A small CTC audio transcriber, trained from scratch.
Data: trained on read English sentences (LibriTTS-R), 15625 training examples.
Rows from block 8 of a small CTC audio transcriber, named by matrix and row number. Rows with one number belong to one neuron. Each number is 128 + 32 x the weight over its row's rms, rounded and kept within 0 to 255. All counts start at 0. Numbers have three digits each.
After each neuron's rows are labels from the 100 clips, of 14848, where the neuron reaches its highest value: "strongest on" is what is common among them. Only what is clearly more common there than usual is listed. The data: read English sentences (LibriTTS-R). In brackets: how many of the 100.
# fc1: MLP up (model.blocks.8.mlp.fc1.weight, 480x160), inputs 0-159
# fc2: MLP down (model.blocks.8.mlp.fc2.weight, 160x480, transposed), outputs 0-159

fc1.298:120142128139168159147101120130076120130138134134064102151104098137113149155125086112125121136085164133128134152116162187184138142119066073157124126126178172101081162169148137196119176127148096135155114101121185119134136124123192121154085118053152135148149118138054133125138195145175092098136164131145195109109116168061089149108072150091085174181155197119151143111094114108083081114124172161110178154175182110146147161172113136093128161139183128131149163107068135064118154120163114
fc2.298:140156117149134124154174152121103136120128194077142082095141218107086074142114148111139135141142058195132093101191099185121157151127131150100091150081074103109099144101131138135094105138133136088126180116109076095097138118143101151130130124130019158080087100104151123119112077122121187133109096114105126108122079181168127068167138129110126091119063162097087145128141118152103143146162111142136128132153079120160155088161055151138081083178138104159099133161080111072114140174145175
strongest on: the word "been" (76); the word "had" (45); the word "have" (31)

fc1.217:121177141106135156174134124181163127112159150152139113182146132037121116135129111117087118125129111118126114082092099110180157148101113120142203071112098138152119128132113074131039129130111184078147168056149135150165108093163164160175117098137099173190144089080128176170122197174128111098130097083106136181151116111133157122134133131183104151093123104186154138136102166145098148152115128171139134153086156107127032104165080126127142075125129109159073136129143106149199134117131082
fc2.217:130067139153217135136154095090138176141172049129128142188123077101133152171114146141058070097135192128128101170182114172145159170147138130147151161108117151074054109133151165111176111108123108111098125187111111151130118123118121209198101064143119087082074150121171067113121134144075099169130099133109140136142170166106105129092135083087095125130144094079141080124140122127135123107141111120147096096071121133137136111115120176183143121087152157133182121112148112147112115077160094
strongest on: the word "too" (34)

fc1.334:148101131110190161194165160130176206165149111109134093185132171134116143150110122156113148182189120139095162196151158131169134146135110129125162092159133101142145119082153126131147095116134116121155144148132198172098127096097181161134119116094100140123122174129160115127180153070147165135099166102176128112142147146180165092165112168138186175097157124127163086168193144126172190148129100108121101095130105162084143158194140160129117119092199105155151159118094172188184086146109169
fc2.334:101161124142083095100086140110101097089085172150107135076151117140181142134184159122109153104097140135139106077143107124105168111087196150164147161142108160133172103190118137147104137166133161152085112091163102143143136141168091122149134150152167150123156168168127153131113117160139088152182090196103104149090109121083126173116102138118081109177143159143104136089087136188125080081171161132193159177101182139164140114111163089088123158207087097118141161224178134083119147126170167
strongest on: the word "i" (41); the word "you" (36)

fc1.294:136120141143094085138083125192125155135131083095114193170149135167096152114193108119174153106112118068127130161090147120092171139085095146108084151150066175156123168111136075112171120138156193182126131111081142178143088050154134126132086150108165110176122111132148126140123169134130061160109159136196070125122128140158121064168161169167151149124105147142125100203189109118168139113095116109114133120096141090089133154153129119150154134174178187088120072076143097131144142187103134
fc2.294:125119118114123186133183125128136072100119117167138162117108160108173126166028170126138095137168117142160115144184077178163097116119076137109127167078146072091131152120089133148084111109121112181135117150143163119111169120050109122139200093197117083135132098153141139137142144131121137148145173098123150124135145149100097167098100103080107110153160144127093057118105124165123154174168185113156167164103109111192084088133087174072161137122182081168143133172092123132119205083115123
strongest on: the word "i" (63); the word "shall" (55); the word "you" (33)

fc1.184:099165154120083127150171081131065162089061184093087148120129147082143095133122143109114135135161055107077157118160123100173134130099119158098120134183090098150141153130125113121137090171090155161218144142063073132191081172151120137093110094149130162139100114144119150186107078177133161160108140140150172147104088123107088136124096155133161091120095143078167128093127155105118163129172118076169080145115147107174097153165132191076124156212130135117148132115083089093153128110145172
fc2.184:081191084124094185099135145122129196155169195142110129190125113134170150127118101127095130098066148144111148103125158205153120146136143083160168096092123101121123159098150154112125156120123104106133062181159161107154109141100150162165106168132171075176141119077191124107156193118117057088136110121174099171141149154176134070129129049083171117133151080125054114096113129103096167138087112150146150142147105154113128116085117099091129167118122079113135126117094113186143135074126168
strongest on: the word "only" (49)

fc1.47:207108122077138124103138094153129083090073135117110160109174090064096111109082111077135128127121075152098089191124137205128139136126087109124173156174117145092202195081114134080102115099121065161141171165110123081129029078089110096100127165146138059132089143130124147189079134080166104145150115142140109155105159111148107140093143085133143094114151106128098157106097110188126098127147107083102127134066135086116139104116169078115153091114078151119101120104107145142124101132136136
fc2.47:154145104074105110093119161124117080117166163065134122079092103120122130121142108138111143167112085072089155109174147149136129185131104154131104131213075090126138101163143121108110142121128110105137186184095097146098135169255136110060100166133117149122142089133134086124110106108157110152140148193142098136154121205134115134113078145160110105152131099158104149130103182120111044085133180165138160162154137075153125080146130132117163182125111191142131196133144100085125132095156135
strongest on: the word "only" (86)

fc1.114:136103099110064084147186114141082145090106134093194164112070134130078149051149199111162091107144094168150131144103123176160105168108189156163127180137135084117124083126170091127132089111139112100184111182087077126117104115085132102109105124100126129086152130100174115158205168103095099175070208114160099144141124143157123109127123163131154076107118101071134108070131109143147147108164079110117152113132126085145107146144171174157166174121110138087136117096106095098164155109159171
fc2.114:106063116184191098114157130136143125162156130088068162148100087118141095152148146122174117128099131108100104096135169105130147139107142093134144078111071126095079127158156153108182140210121088169174132156150135081146071099134147189118196165152130165082077117152109145152114100115179096174120094122157134110152116091136067114091170139101104156117135134134193148121097180155158185128107197128118080129158132161068121128075121149150087122144091152089064141133158143101098072179097120
strongest on: the word "only" (45)

fc1.63:171149098134081182168161108127179204124095138169129128201124117133171107137092118138115194123124127176129052172134108204100180087149142117186169161109142139112108101138087109149123151126134192097139151135196145178124111100113187163118128136118084123194196104151126103118183175171148161176114126140106147099144094102164161093137082151124140116146099105121112134192124109148124184148149151138154121155153109177135085121107088137099115115197116151143111113154127167112081189135156183
fc2.63:070091151116151089091153162132121088167179096097171121108171147118116125104129103063137103159133115117155186100145138047151091179145123122077139100142106135149082138106177164146115135143103092170105124135076111101117115172150194157142106114099199076107069161088093096198090139094151117108190135105165070142156148104127146112050143163114117102175147133094107201091168146150117055141131119126096116092103098084140175175112101136179117121107103120124140138105133137123198102131145132
strongest on: the word "been" (41); the word "have" (36)